{
  "arch": "dit",
  "norm": "layernorm",
  "max_precond_dim": 1536
}
Rows from block 9 of a small class-conditioned image diffusion model, named by matrix and row number. Rows with one number within an expert belong to one neuron, the router's apart. Each number is 128 + 24 x the weight over its row's rms, rounded and kept within 0 to 255. All counts start at 0. Numbers have three digits each.
Before each expert's rows are labels from the 100 images, of 14848 (inputs lightly noised), where the router gives the expert most weight on average: "strongest on" is what is common among them. Only what is clearly more common there than usual is listed. The data: microscope photos of single blood and bone marrow cells. In brackets: how many of the 100.
# router: slot weights (model.blocks.9.mlp.router.weight, 32x128, trained with AdamW), inputs 64-127
# up: expert up (model.blocks.9.mlp.up, 16x64x128), inputs 64-127
# down: expert down (model.blocks.9.mlp.down, 16x128x64, transposed), outputs 64-127

# expert 0
strongest on: cell type: proerythroblast (26)
router.0:134137150144165148107110132113090152115119070153118185124110130132090097117135137165119082135166084100146106167117087145095126119162164107132129170084139116125107115111122130107131132116128142
router.1:115128130145124170151169090139129103134136177159094137179108109142137117111156157161141132122175133098104134081136143110122161148133137150103126110132178111145136171129154136123143090142134149
up.1:114116166131107115117191180098117121123114123140143138130127096127099101116143125133135118074106156091195136134152147112123115109148126171103127105060127157111144139095145138109077129086130138
down.1:118105143137129125133070165159124116106136142123130148127122095117170143110137106154116131091115160105065114117128158118136106120123147126158135124192134121127133121156158129109088123085122096
up.2:102122137179124133093124099080105160139135114086101098112129135135138163121131132131137113156117170102110128206122142093102127081103137140113119099159156137141191143121155178198109108126142134
down.2:113116111174111124152132105154151084148124129086175127099140143094138104141119142138119145153135158114173141184127164100160130085103144122131155130103163131127082121134157187174142136127142129
up.3:088123137136118117104116143159150128116140148221172149150175126107116102101139134134129114088116191122124138122121136101130144109080114148102118074171140111123110102147138117148142134145164071
down.3:095134116126146130145135145107100125099141159222089119155090118140141132145129147122139143082119179126144131135137123102143157121073147140156130161087146150140154150098149108144131112149145209
up.4:141147146153102170122162123145115110131100146176129166160098119135104140114139098097166130152123153147082139118141110125136118101160153127149150119146105096128160135092114099149152109188110148
down.4:123152134140136181156080097099131137124109144172141083174184105112155113135150097155109133133138142126197121105120094116121139117157120111120110126102097158139092102160123097137131137177089135
up.5:106161130135118115152081157127092137160114172179075123128099110113122120140134150094141125145114100137124137138123117101102148164125134116108162088118105117134130055114153133126137108147138162
down.5:088158116153112134115153141115141119158126158167182121148178119116116128135136190127118148131146105140161131117139143094159127172137137112150104159160118124132105166126178142126134142148121115
up.6:107117147109119113125116103101170131175093119188120131119199143148184140133124135134118137111115074106122136136114123193139096148116153128109115093121085122109108131097154116163156114124121085
down.6:135122135110123122127135103144088134164090108158137109104060126107058109127143116149145095104100075132133105135134140203113102138105116129131122165129087150117142119159135125159164151140127174
up.7:117136136124158148106134114143082129085139114124119110127099134122128143123161109134145155164095169172122097095145120113080092161104134104122130118124143122137147126152171150141162110139138156
down.7:103092139142139140134143114121116122122148146119154123154144114144132117129101129127099085145125142119132189092139169086147132162109128113139155161111119135181139102056160132138145187127110122
up.8:126167152127080071131126088103110140171111097133153135086139135147127179125153120122147137138115168138151141091185115067113136122134141140151097105148145130100118121121122104122130129136150094
down.8:130170119118066099124130089172151122151099101120123122085123145103117095135104136142110112133120181150132134095089109076146138112142105113107167129119150124124136137132125090115123142133155156
up.9:115131143150138139122089105142093116103144098104162045118142124083121112116150154140104158147126110143143102121144108132116120118097120136129158106127153146125096129112088142114131110083147131
down.9:097146158173119164108118087089154163121136122133108103153141123112102128152115163092120118151150122124146139102115154150108128111106147120094102176161125107152117108122138154124146130120161116
up.10:063144129157143151137150103114118145089093093168112172130090092154120139094134171185094121119136092116140096127162107128109130126161116148113138103120113098126165146112167093102153155123139110
down.10:092143148116137145142119116081131140118106114187126152149132135106133124135148132112121135116106147141121113109135131135124097159158167134106101118141139132088095139152161111129147084154110139
up.11:055117145110075133184121115113127134115136148123116136143135141104063131110124116148118132167095086099165129104111123133121141088145136142138158105120123143131118102140097150153132135180134111
down.11:076104137123082139085139098155125124114121148121154140154117133154194117155143132114149136169102072107104127112157124149126151076154137133113096130152128124139131152113098148124122120183134143
up.12:084061157131101106161161153119096126114115128116159181161124147125130149133155122149140116134146159123110135157101106135119125146141158145137146104134107139115105165122142165136078137158140131
down.12:109053153120110119100092169143149140106131125097097137171144144158119105135108132128134139137153164141151117158143098145135124154124118132120123126116120128122146102134139157128084134159147126
up.13:110179157137171078119140141126134130128141128109184136136108110153127108094119123102118121131105146122167122174169131150123154124080143142097127100126099220097123120138112106128093133081158127
down.13:124186151116159102134113151137105144128151126098078136134147109106122158155143117161141113147104154131104123177103138153119163121061097143158140122133112041107138119122113106136101125092154115
up.14:099079115151151129123128137086133109128153129144104144099110150137100212133110137117125104074119059132145140146122139110164110127139104115113098112147080074131182092129127145110131158141147076
down.14:100071112138152150139124139180090165127155147135136152087132139127127055124141157133125129080136090137108103158131142121086116129108137149149146151106097181135107134136106155119139078131142140
up.15:167117105125158116154130175098167164126172135083113145107162114126121141153093138117137167145115119137103132120109131097118142157091133064120121151200158142142143143141156174138131122149083105
down.15:157125110115144136121142191172110113117179137092158107101115131156125137126147155118133109115164117140148157142147132096161138149084126161133128109094130133144148120096129170130110117153095128
up.16:130103148138170095092139078110126120116131135163113135111128078151143151154116126136121114148117092111166129122139107106153111117170180148123129121128140105125109119123097152153148137069096117
down.16:152107121121185107163115091155110123127152152139125145092115095124096089080160131150123095162126098134089126123127126111108125125142101137119104100114115153137165137123100153166145104073078145
up.17:160123151150153125141156145122100117135092162119092128186183090144126146133148098091149107112134113132137136130106143129151135137137115147121149127137181140118098100147108140131140094147166119
down.17:144128120141160118136101142117149123143084136125178099179099092110122123149105132161118103097159104140145100133157134104137139128132149107132091126142168134118168138146093123106114138126124147
up.18:113097128169118174102109130188142139143144134140152147126112097154126108098140124159159089131133124147126114167109123122137137138146166142088143100135125132142131123124135110149131111173148123
down.18:133071103133110161145165138058115090155154129111106108085121131104127159170130123130099151121118140171136134167141125108162152131121098111165129136128133142124160142173111113146122135155150130
up.19:115099150127100125134086108134094100125192094146121156110131130085134135195137134147212154160182143074134098158147098121145158132141155132127124132141141137144095130131133123114136113134157141
down.19:090121104124083122149141119119146183135127103125123109069129122135118129073141136126102171159142120135128144166098079115113119095144110215126150116141071132094140134158118108119123111122154116
up.20:124105159139129151114145147143181116152141131076117122101101102130155177121135154130131127111142091150157143088144115128137165139111150137084094122144135152135141134132121120136070107178128136
down.20:127091128120129147157105132116088140162146113099150109098160101109110073133136138133154124111154105135104118098114131119118150144113138117167164108115120117132118114126137126133089152178105112
up.21:165132114113120130157163131141109118132123137119113159152121139110139103143113165140106146091189143081094111100070125126152184104139174152119153151124126125142149121136108109118119119113113122
down.21:107115109115131130117066116109159151119096162106158160121142124116111148115147140112137107131129134119138090106143068126113143119137104099160126130138131114096098144139149094141124121126142138
up.22:107108069099089103125119110122092149132110116143147126086133105144131148158118132108134154153115141147109127137162105112106135124098108081109137114146129137147135111114127130121139111087133142
down.22:128127094131119112116128111123123110137139122143117145104132121128129088099164113166111096110125152129130144122120143131090107142113184083125130144077129126166096150090148112111148184128093135
up.23:114132158149115136121104129120139156144127110147133120084078169116145106119096174074099149099090116158100137122116153109134115129106128118104119111132141136161146143133099109157102102099087169
down.23:114116150163114155130132097097172087153128077159122106123180172159138150128118211125122120127172113096160149107120118111143148143126123085135113124153160114146146112100130143127114173115121108

# expert 5
strongest on: smear: peripheral blood (97); cell type: platelet (53)
router.10:117121118123113143150157106136125132147131165142125125155111117111139175130147140128131163122128171107117090074162160104155134127117094115124123085149112131153168148153175118142151109124138107
router.11:143137134123189156112111155109170118116143115144136121125156130126131157141123132098144121129111124129169118160116156134128088152147168091143136145149125126152115108173109146135126115163135155
up.1:094091135122057129129141105129146122120188115128114161163099154113129112116126100169133116141110111123075129137127123170150110131185169126132158110117125126113135106129120149131145144103150111
down.1:105089109102059128116128095137086140133178105112148119150153154148130139127135108114123137126117105126181142142146124170108121127193100122117113120121115135118117152115126143133144111097141152
up.2:168158144130118149099089141125158100102139119163140137138144144145093097121119141158135116076146123128114142142134148149120118132141156133119099125114152098104112122065155109148092123081156171
down.2:180165119111122144155153134138087143106149115160104125125094139120161170132158142105146121080149124144147125140123149140136108134142111124131157116125155155115151129195144113153089143062146092
up.3:153076134131135114158111128121113127159115122116091146160123156147170159097168119155149115163132102100185143078132135107144109128084115134109104100128139212090108131097122126133162124144143153
down.3:166069132123145123102148121144146110144121105104156123158131153114088102165097110126120140176137108101086121057140138108113114127063150108143138141134129050099140133138107125117164137141134107
up.4:128190139148083128135156139138118122131141110088080139111107154123169194123164126122110119188122093085092149151137129142096125120128163132143164110091120143090151098111126113146131135112146130
down.4:149197132142107131118112141130136130136138107089190115104149153129074068117110120143141143180136095089164127145143145154145136123120095144112107118170098115109105168127124105142121131130136151
up.5:115095153110144092120133176134119166106138121124127147115075160113128156133109129165129108119114106110128152140145128169123132114119078139134121119131150124114154155137131137099113110106168145
down.5:142099136092125107135122183124137087110145123105135141106178151166113094122147131104131126111110098117133119127121146157132131119097170155131142128111161133127102111118110142112122157097170112
up.6:106150147108108135114124153154137114136133105135140168145136062130125111124143145131118136151138130103178139133174150117147145126147099138145154109121165130071111140140165154129104129092146127
down.6:123142129084110159129141137122094139133124103112105127126115046140121163131132130147156125141116128108089127129106148111111167122116150151112110128123166142105150108138142137119093137076146133
up.7:091117131132108121143083112135147143115121146164147149127110106132149091156146124095124123114139118090171136124167110116125122110156161142140085142085113076119147059170145170146123129174132113
down.7:106119135119099112100167114128103114118124152148107133117135111144110166103120116189148137106141123109106124108091116106126140112149094131107175111167119179129109206086139192140120130171109153
up.8:112146139102143101120121135166087088112130149107132111130104138096139115100178151156110173167135168149124111113155110141116069114127098095158125109093150119139133145109177153122137103159140146
down.8:100140156119122112098110116068163170119126158119141135164147137115139145147117131113135094152147178126135096087119148149129124133133148136103136138150153131111101115130179148142137168162150115
up.9:113117123143098140105137151173127140091115121144144152137114147156096117101143132128132132147108096094116132150129135144119113127109167134104148107117132167139137131065151189129065125155159139
down.9:128105108140101138154116158093127108085128134133116127128135154100170149152120126137141123145113100090150141147123140151136119120095115131136111136139128080145117132190154166112069139153156149
up.10:108128136139160157125141173129151130153148116121139125129125188117115075119127134117184112098132195120131141160132116131139102154140086106128144147095123095128083127143145118107159138096138133
down.10:089139134129177139140117174115109138150136090113113057113134171162129158138144133135098153115143195118115119162132110124111092150136159083138113095172106154123168130119132120115142125095133110
up.11:136144149127123131134135105182134143174140113175156156109161135112120140113123154143157096156138165147054149160136083109129116142117134146131079079140104175135106134107115106150108123137147141
down.11:152137117122121129108120102090128097170140116148095141097100132151130122135142157121110141146125175150217126149118084114123121139098133132109176182098112070150145127170109098154113135132130143
up.12:118110161111118105140158139102113123076156100123122159181113111106131083145151114112138139193111081135132143174142127077107117142144107150127134112124106100115137164108168119130121146161145171
down.12:145119126089115110116088128156128135095164103116123149178137107161118158099113124156115106189124091128119118175120123075138137151121162136143123113116103158121126092150169101124115106167143105
up.13:067147143132121110164124113149106093148092125088124139124133134127120145140137122152127132115131109112126139111134125089097119093150120134158079124103115156130119093110149172155187123130125159
down.13:097156121131116107094129114114158148152092120082134127130107124129147124108125117125121109106135103117133135093135124085145135081141147151101183119133116091142125188146136166138174140120118126
up.14:143076169125072127124132124100142149153137163175089143155127111115139121140137145154112130134112116132141142127135138124095122174183098113100140133109113132132142125106149129143110121148137134
down.14:137071130132070119135121113172117104152115135173152095144112102144117126122125138106166149134088102141110131125131147131173116156174176107161115113137093144130129139160122130137097155138139116
up.15:113126168108117120122135108151154099108104139121112142138106137123135151161124120155147116151144092104132136155137102104163130094133150138103146105141131159104086074119105125139146096136112067
down.15:116134154100123131138116114107100151122110150115123105143137145125106107108142125096105132151146083104123152169114113107105146091132109132151102140106133101115156182109100132149151172131101197
up.16:116083130148112089147181114140138142141093106124076146078100084136120119134145110132160108115144174121134135161129139100163123106151117140128164129123154157116159147111134140136129123149130164
down.16:133087112129112100109079120119120092141097125115180135079169065116121132122110121116098137109146177102137133152135144100089133101154141119124102125121160112128106094132133135137138123154116113
up.17:154136139122081165093133090146129104134128140113062154133166142136124174104102170142121154124137160124119144154111144126099132123168178131110066127088128103096104158135135122088131144154138118
down.17:169146131103083164155113098115122155133140139088179138125085129127137092149161150135137081118137170130145132132160141123148143134152096136144203125137144141097126099112137112104141146147126149
up.18:068167145140110128139131164132124157195121128136126153127131095145132140161112113137143109146136123118130146126147124132131095159180119139145137113177092103110134115102143129068191121155164133
down.18:083168123140106140110112154135122086207123132118129115119126090112115099104151119125127138148138130126131121110102140122128099145168148118121118142058101151144125135140132144079191150141154128
up.19:128060120111103124148135104143110116171155149135152135114151150132095171132155139150127124066152135083124134135132113076108124108183096138137146136125114191119137115135146117121118142142163134
down.19:109070123116111129128123110103129149170156156136114157125103143133178105136093151094124149064170148082125153128118127072141122123186163135128110124125119072138126139119155123126126144145153117
up.20:104151153157120085110125149183096112059142145130126149089147131125080113156130122121139136136109149122116139086152136125123112136133156152120134115146151170123127089156126115123098156143156144
down.20:117163126154121096144139149095142135049140141123134127079111133139178141098135130160129127125100134122151146078117153123129124127124103156149119133102143084149128180091105125127104092154152122
up.21:132125138142177097185142153153107076136100131194115140099122133143147117145130132132137122160137102142161135120120116138112135119109133137122172117077080134130137179148118143177092120117135115
down.21:144117093131173098081115165113147170140097128178140132090121122105106133111140127150118112155137108150108133106138136140142154110092126118129092123176086117150112062110110147171095138114129160
up.22:124113158143147144051154091119100112136132138156123133122113144120157109110132112128136093135118140105152141128147146110150118153145179157100103115155138153122148169150098161165120130115151100
down.22:153115142139152143202116084129158152133140133149139129098146126158095142142124108144129144130121143119107130128114146120108114146157094135146161124090133121137115085117097154154119112107146174
up.23:139126164104139134139123188132128130119119097122078139108133158149137108145112134170146102175111081127112140116107140078154116128110104146137134107119120111106096085150184091176117118129130119
down.23:146122151093147128124136193121119124123130093117167143102119146111113144105137134084125143176129097122142120091156127080105113129098163131108125152145132145125155170116183093170124156125124141

# expert 14
strongest on: cell type: lymphocyte (42)
router.28:091112078146142118126099162104164161119139130120115138148134085157133113113129111128121129127122113124095133139132105127134164121120118154106127100153132121135118158104138127117135176108105078
router.29:165113124108157117155179122127139143087126096198143109154118123131109165142096146137154144098155127117116139092095139147111115144127149140134110159120155158112147081138162135109139131186157143
up.1:117138121084132105129135121127080079183116133062114154175177125129118158109136132148150119123127135127191128076143143086123102170151137126126099111115138170106127104140156127150109102108151103
down.1:128132133085149138129156137142162159186110117076124108162073124132129104152107118100139110127103145126064142072128133075128113161135113145143115163140121088152124126126126124164119153084140137
up.2:177132111129089114105151115123138121170104122107144135102135120089149127114127145159132134131119090155129110122144118064105160146126123144104129129119148103118082129121128118096153125140131122
down.2:170149125112099113135106135112092164157122138114107166116089115148094133117182092104112114118094120152130122124128117102114144139127140217114104134115129141120148117153139096100131109166118145
up.3:120135104105123123156160118146133159111112133157146126163114142148126163132113182104155125109154159125095103104108147136103123156124143116102101160127129145140163111162167136124167114114143153
down.3:130140119155139086104139124139067107091136117142107168136124126109125098120130115156143140078127145104179147105149128149124090140108125157111133132116118137116149158078108131073145116111115096
up.4:137130145175132112150153137165101164109176168112124141153132170146128147140139083127157144157109155150135153106141120134143151165142130122159096122134153130089145146140163156167154115153142119
down.4:141128166171137131109124137128142114119181131107159098170151125155138094101121117088131096105150152120164116102135111121098148139142128119097158118141125111127119120138205130136145140177139156
up.5:182158202104179103149180129127141121085111162136136158095095124118101186116145146183091126093151101129159117137114090112111149129145122155125165123096082151115145104114133115137156142120132098
down.5:177148204111151129119103127145108115094153142123123135083166117135147104148100154089156150119170118166091137118156090142134150159155135132112102110139110084139147117117138117140135150108145129
up.6:101135125151116124123158119136116101136090123119121177104088106068137089118140157152076117122108109126133117125129102124141129121134096114118110112134125119108158124116149115117099109123125140
down.6:109137116154113103138126133139099185137097135130104183122132109120120150155093115127157143104112112156113073164113112138097114116125131193126135173120145135107107125170100122133124080126130123
up.7:112099138145117152078178092127107135185150147129155175141127151147100097115125138155133113091136125133133128116119132091127130136145114149123130130143154094117148146148161113164145139174143139
down.7:135109116106103150181098134153146110173133136109109108146135157110154173143155147112152150082125099144155139136158141096138142114161141172136088152128143181144144100128108112127134116148141121
up.8:165108121125113114169152113140117165153129137146156156103151131123124145156085150148161169135146122131161113143111143113123156137098126113136121176170126120116120086136119109192152116167117107
down.8:173109108098107116111104118133137173130095140143089141129102132111131141104133119136132103131144112130083095154149130112144167128122083161151141131123168143162124183160114114134171152181195086
up.9:131106135164139132139122118139151134158150121124142162087127119095135118107175152125195131109120137157133102136149120119116084138150093077113104134148164133129129134122150124154139122129114147
down.9:123126134142078112108126119142141132112115131126094130111105111151081128129104098134129132116075143163124124125098145143102121076131117189122124192124128119147118149151095082143112096113169126
up.10:097104111163128080084112100158148139137130123135138080120111158100178108102120131132099102134113100121110135139164123111139095110113130197156099119106129077069146157127110092134112127154129113
down.10:124114159149151123147137130094168167163137138128139153139147142130098122130151180116137124138199101121128116180107148145113167147135135152148126107124119116136147065149124106119121084135134159
up.11:130138149115150137135127160146114111122164150089112109159097134121129089127150169141115118084166129106131137131141105130099145148132156151141067129131149095098137170139151132155070108095155156
down.11:117133126142157148127126143106140114138191127106141110169196110114139151152121159121142138098159122105146163122116134120166115178125130146130191135143137149121135085098137154150106140107114098
up.12:113126108113081161121141122146075127142153145132062149101091132104110132125117161132140175133126122136118129097126116112088171123137131107103161110119170091142092146111150166138105091099132163
down.12:096163109143107137124133140135151113111214144107191125145144103085144100137120096135151138146095155119139154098122099179112139137144154114104117151133146130131128124096150158103127126073131145
up.13:130111128153120131099151138128128128156111093135118206105123114081146123141155151146166134127091114139149085115153126094117133131164117063110107091145156109168136123134133141141139085135121139
down.13:104135124151076109100097117142116175113103167132105146130107107132079152142113083132138114123078135142116074133100158114090132100120112088149137206093155119155119116141085115138124138144144114
up.14:158116120167126142140120104145106117160143071187125149145118157147142165133124162144144119080154109139123143100136132121099117129112123161131124146113153131111164149145116138141128099163153148
down.14:144150128153108154122146079121146116155155102159135137140142144105099123113131130124126158103143106170155116093115137138153099125071139146125159112149134130116102080109093131121122121153120108
up.15:127120148130120127117161115126147120114121137105128086110151140120141139125094096150157142166081121122097123137128141139182117108140136128152150124124114162136170164141123119159140145102076094
down.15:139116091131165105115086089118141075097131106175134104153133095133133101144152153090076103120130113119147140122151138115143152114154124127157154135144108131145101147136144111105123100155134165
up.16:156111130142117123071153138109134112137161143160103150118120123082179127157107146155091202113141128086143132120132103056160149120118149165120099102116149147181119110120146166130141118144119086
down.16:173127138179140113163119157138088111153208142154149113123135135115108134084132089121157113090150138127123118114149113100109131132122108153125187133166152083149139141100146171138152134169120166
up.17:133103144145092191131123128134127153188137140106089143107090158128158099110107197143105178151139106152120123122129128091113143136090150134087156132139150109165081161141126146141129124123088128
down.17:103132120131119149115142148156144111095194129136182133105158093141133090107144115123129098099152147156089114101128114164152141111121154143158098139130132120131192122129112136135081110083146079
up.18:136149134101147112132097120120099115114149134111103154125134156095129114120168160148150106121158115077123121159124112165118142102141147126158142156142109113116108160121112120094106082120149107
down.18:122144086166153109107151145143115087125174119122148115138127131111140154136112134083111172111161102107140130152125106138123145108129136106123152093108119123081113079156131130130128113142104186
up.19:135106148175123157145125121134127127162141131090085127110076136086171122133121142130143149112131132148161145152146143094123130149098161097112113133131122107138116156160103129158171114145136183
down.19:116121135144117108123123121120109148141137156070159086131126131151064118110202119149151085125086167163120087118126162114089106124088134125163122152117113131132119116105113113165123121128123103
up.20:090151128118140131101137138130135103135124097139110150122111113133135077113174144151178085115133143120157086138132122146104095143155128141128089138144112152098169170139129106143111130094135131
down.20:094119159112119134143118117107148153149123120136140130118166115134107156137117153105102173126166154125120167122098146149151100142136146145130144119136093128079119105094126095144091146088159127
up.21:078132114129129147101114125162132108147140112090139109174139137129138119105163149116133146153100184097139150146117110106120093154092152149154106092106158153114170126140153101117100152124144132
down.21:109131088131102114160129124109115133166126150069114147180113120126114139141135167144133092146110159106138121154145102130113118144097115168078167129117150105119092135121123113147104084101147155
up.22:086101104119109120103135108122123088101085160139088115140126103171127144135078084136112126162107123139109126132111138125178136144160097109105133084111137146154147105118119093128133186145107097
down.22:086127121125123137139106102109128163120091179148158108139105120084114154139122122120113112145120147112156069094111127103128155134146134108143100192100172137125098115142139146126134175136098143
up.23:101134149132129161124100093163145116138132157107108181108121110119139134144156128166146133169110164163140108094131142108109093167120098060121117124129150151140106153140160151128186129139119138
down.23:129125147143107142123092094116109140151125130122102166095112132162078144122134111125150075146100150166087080136116118104144098137129140053122115155105186112122155136146108119169127150130121111

# expert 1
strongest on: cell type: erythroblast (33)
router.2:146132159096115145146153110173125094125112141143158175141144168109139136167126122100132144148115186135133167095117133159159144138149150045168151136125122154093154118135126124161143122134172125
router.3:143150029127095101124132117118184120164097149117117081125142118157136133127134158136138102122170100122157109156121171126155147137134130109084099155152090122134127156125100114127121104131139153
up.1:103145139089143129105140123137132113170128154124152116090136082087183178160146139146148126113159101149202148147136115144134120135135124155127143102127105100134140136098137124134108114101131154
down.1:139126165100126122167119104083141167167101137117106117097123142180147098099123120115116103133127100166081105152123119160110148159118115117139114112166117122083129169156128100158132133132178102
up.2:138138104145154144101121156135114130140124116135095164132092139123123111173105151125107124152141097112126095145126134120139159110135112083133090141146113154171149141124125156113135053144132144
down.2:138147107115110127130141137141135124130124101154086123158108120146128130115147132158131105138109124076108203144158183105113113128134113172147110137093138127226132132080105119139122182124094114
up.3:127087178112136121145144139107145177124173094104106160124126140104121130165096141115127138138140172125121127145106111125119129171093168106097126158154156171149119145145163124152128179100099122
down.3:092131139122125122123122123132121108139163123142143141125167139156126151109150152149148130139142169131138099144161105107128080148110123097162099144131121096119125104130138121128132050103094110
up.4:210169148133122098156166161112118107138132138117088138142143156093090097114176139135138099139149115142141093126141171163160123115161108134146133153164130156145133137172139133136114066166137127
down.4:142127094129095112095109157157130145153130135118142158126127118131136142136137165093122147133163131105134100137111148135094150071159128096106145118115119103096134110159103134153079158150093163
up.5:132118092134137096133123117155185143142117128131061165108127117130155125111113169100121136136169110137122100122107162129122106137074132112116074158140160135145125163149127132139142129132137148
down.5:139138124145129141141144141166108132125142122135118153133142137163119150155084188090133152103144100139105178155132126102158077120135115132145138111116119136163178137107110167092097170136088082
up.6:113086138120121120083094153141124136126130111154153150134112148141101125131127113114172130128144123079117132158141144147114101123128119133131114123148127110098169150146095099127088128161133144
down.6:125095121120137136135162160139138123130122131117083112151131106143159111095101124141116106118158138078141166133102139128133113106121145129117133139106109128130108091115128091123106128125116153
up.7:121109166141102082128088151109111137082166122128159158120154107136128140102118121134137137160101126124100134122120118128124127130111173150126142125095118129133152197139114107117155124128121084
down.7:119143163137110106113137146152126127117166155104100121141129103118130122141108130120130123158121163149168166125125099125114124159114124176126134144142122084166116072122155120114158121135125147
up.8:123140107132160155099151143110125124123150158144083171140102155166134118082141182149070150111171091134143097118129170120090114153132138105129110111095155125125094140163155141135145143146154146
down.8:144115124141130150121113113124153171118145134141156161115140158138140167129050163127134127151174141136115154103148135126145104155139094092122169106151164114123148127110147138121133141148151093
up.9:122160150155137134146108176085113104144152139111118168162141138113104127100143094138158103159126117126112138109145168156170140133148155127134083119090148155139086118110151095157129119133123124
down.9:117149119151128125102126167157137149147155129079129109156134124137144130149107126119136128149139123136166144083108155145108139131146120126105190133134159112126149128147150095163167142113116177
up.10:102114116095113126141127101134097111117145160122171145149146117159142138168111109143096160155168140067108148134132091148145166121103170156135137139126113139131112145095151124132139145113156123
down.10:121123114076111136155133110112133159136144137123105144127108136135100120090151144130142063140158150112127080139129105147144141136117112102132105098129147128122160147171129148139132105121149116
up.11:132152147134107073101155141145129085133114132129121118116095135096139120134132146159112139123113100103126118123107084170155113116134080167137137124105101135096154103078120086141115164110103110
down.11:135135129117093123134122121132145151126114161108124161178112115127130136114122100124145100134135143108137158149129136141105147137115123210131129146146114123191139115109162117138126104110130128
up.12:131122114148066106129096169135085109140074141136151168149127124139119181121138107120081127160151131137144142116121137161173126105153126132118076120080121122115150094152145155141125145141141171
down.12:135123123123064142092129132132149146152111174093111083171127116149131118124096148124131151162146150115125114108164134157098128111140178124112162136166102115103104170121149111145144128120133113
up.13:113133151133108121107143098168095122125081155158125114112134086102081168085118104123109132171106100152167112115161118117131128130137115150155123082132136141118167108118158097143111112134155129
down.13:135108187140104124137105103114154142132123151111139125124120091155138117129143091127122108132091134165131110088090121113135157104127141182098161170111160098107096142146166122148121169139179140
up.14:118097160160116154129135123140107108139134185160127124148081130125109127148103124133127116118135177133167147108130169109139129167137134136175106113141127100130107109139122121159116136143159143
down.14:128092140137116155126148142156084161124117164124108095125134137146164140104120151164106145098128143158087103127128205109135133133126099119113124150134146165145182155118087136132113152144139101
up.15:155064156082151159097119111139127141122131142114099120113138143097111144134161163128165159103153130089144084111117105120115128159138139180133176139123136126140095088135130126135141104114133102
down.15:158095134118157146162141123131118093137156093127135097117100146144134114097144136130122101129172140100125142146149122118145168146118101144127105094130144115142163117084107131149141109142116150
up.16:126084135143130164151119137170129107179113094110136150162138128170120161126121126095134126136144132080111123137127119131120106180158151148111102124087138181139115127132117142104104157130139157
down.16:144094154120126139099107122105140109172142119080124115133105123104121111124176108130121129108127151128148108083126090141147132125132142170101154113120108093065124117151155128146109095104142179
up.17:105135140131153117101135112126137103102132130083126152154135135127110156141119126094150145165129135115094135099139145189171144151138113162137109103114115071102153142129126142106129139139114107
down.17:101140140108138105160126107125104148095100145122127101149142152102118124100147108175108131168107140126147095131126136200073142106132156168119117156127102167117109121143101122110130100133104157
up.18:120078143169141104121125136111139137115160108135103137103088133129181122120109086133115147128099107129142160138147145099121109104170176133121107094123165184134108116149096132147157127151149120
down.18:146073127143164142111149123152078117124148106154122084118135120125093101128124078171134098112072125152112134138136169093153088121161104121149144172114147100174154146071094127140163127141128125
up.19:071088131154111144105141088141099138112160159095120095106114119159155139160131125191178127136095177100134138089172123095112122096092103128158125098136143109102147152107191156132161129163141115
down.19:117102140131113141130099109106156125114158169106146120112160117164091103099179132068113084137105158106147136094132145096132104140104143083122136127137117115124107131119166128146153139149124146
up.20:105111154136128142113123091117139103138146098139080117117141095132116153137130133141123113150152115095155178134162128131140154114146111134176145133139136128102107132087141134144096117122162140
down.20:128122132115132114148100113123126141134105136112155129126118117112147097102150138074126140135182128141138075122096096165104153106137165131115136097150125116081121149170177113133107055142172154
up.21:116123114130122082171125133109133151090109163146126128127133154171109143101100125106130148136125079116136136167129080111144124152126123169091141137148104158107118116145115116118134146111117098
down.21:144133142107143136103130127119144117116146161158129130161130160134129093157097142151150089141150106109131198127100088104137144174134155164149108125124120090166141142094154130113148132124142151
up.22:107135137117140129096093142104120139140150120115113165156171132139108183129149107131153152149108138104174127137161139089147128169156142107139105131126146124142157091124135184115155153189121116
down.22:097135098150149127134150150169126104141125095093143060147102099118155097132113165123140130107139124095116149135091114109113155146152112125129121130126132128108097156157154144114136100137113170
up.23:144127129151134131138119133130139139122103108133142081123154116128128101107154068114135080110047114182145101147112151106117100142146128140124124121144128136105138150139097101143168134103069152
down.23:112120108149128132125140145160120090109126120122139091154113093079115158146151099123130161124107095131136136142131132104149174126124110246171132159103159121169130094138111138134152135107106118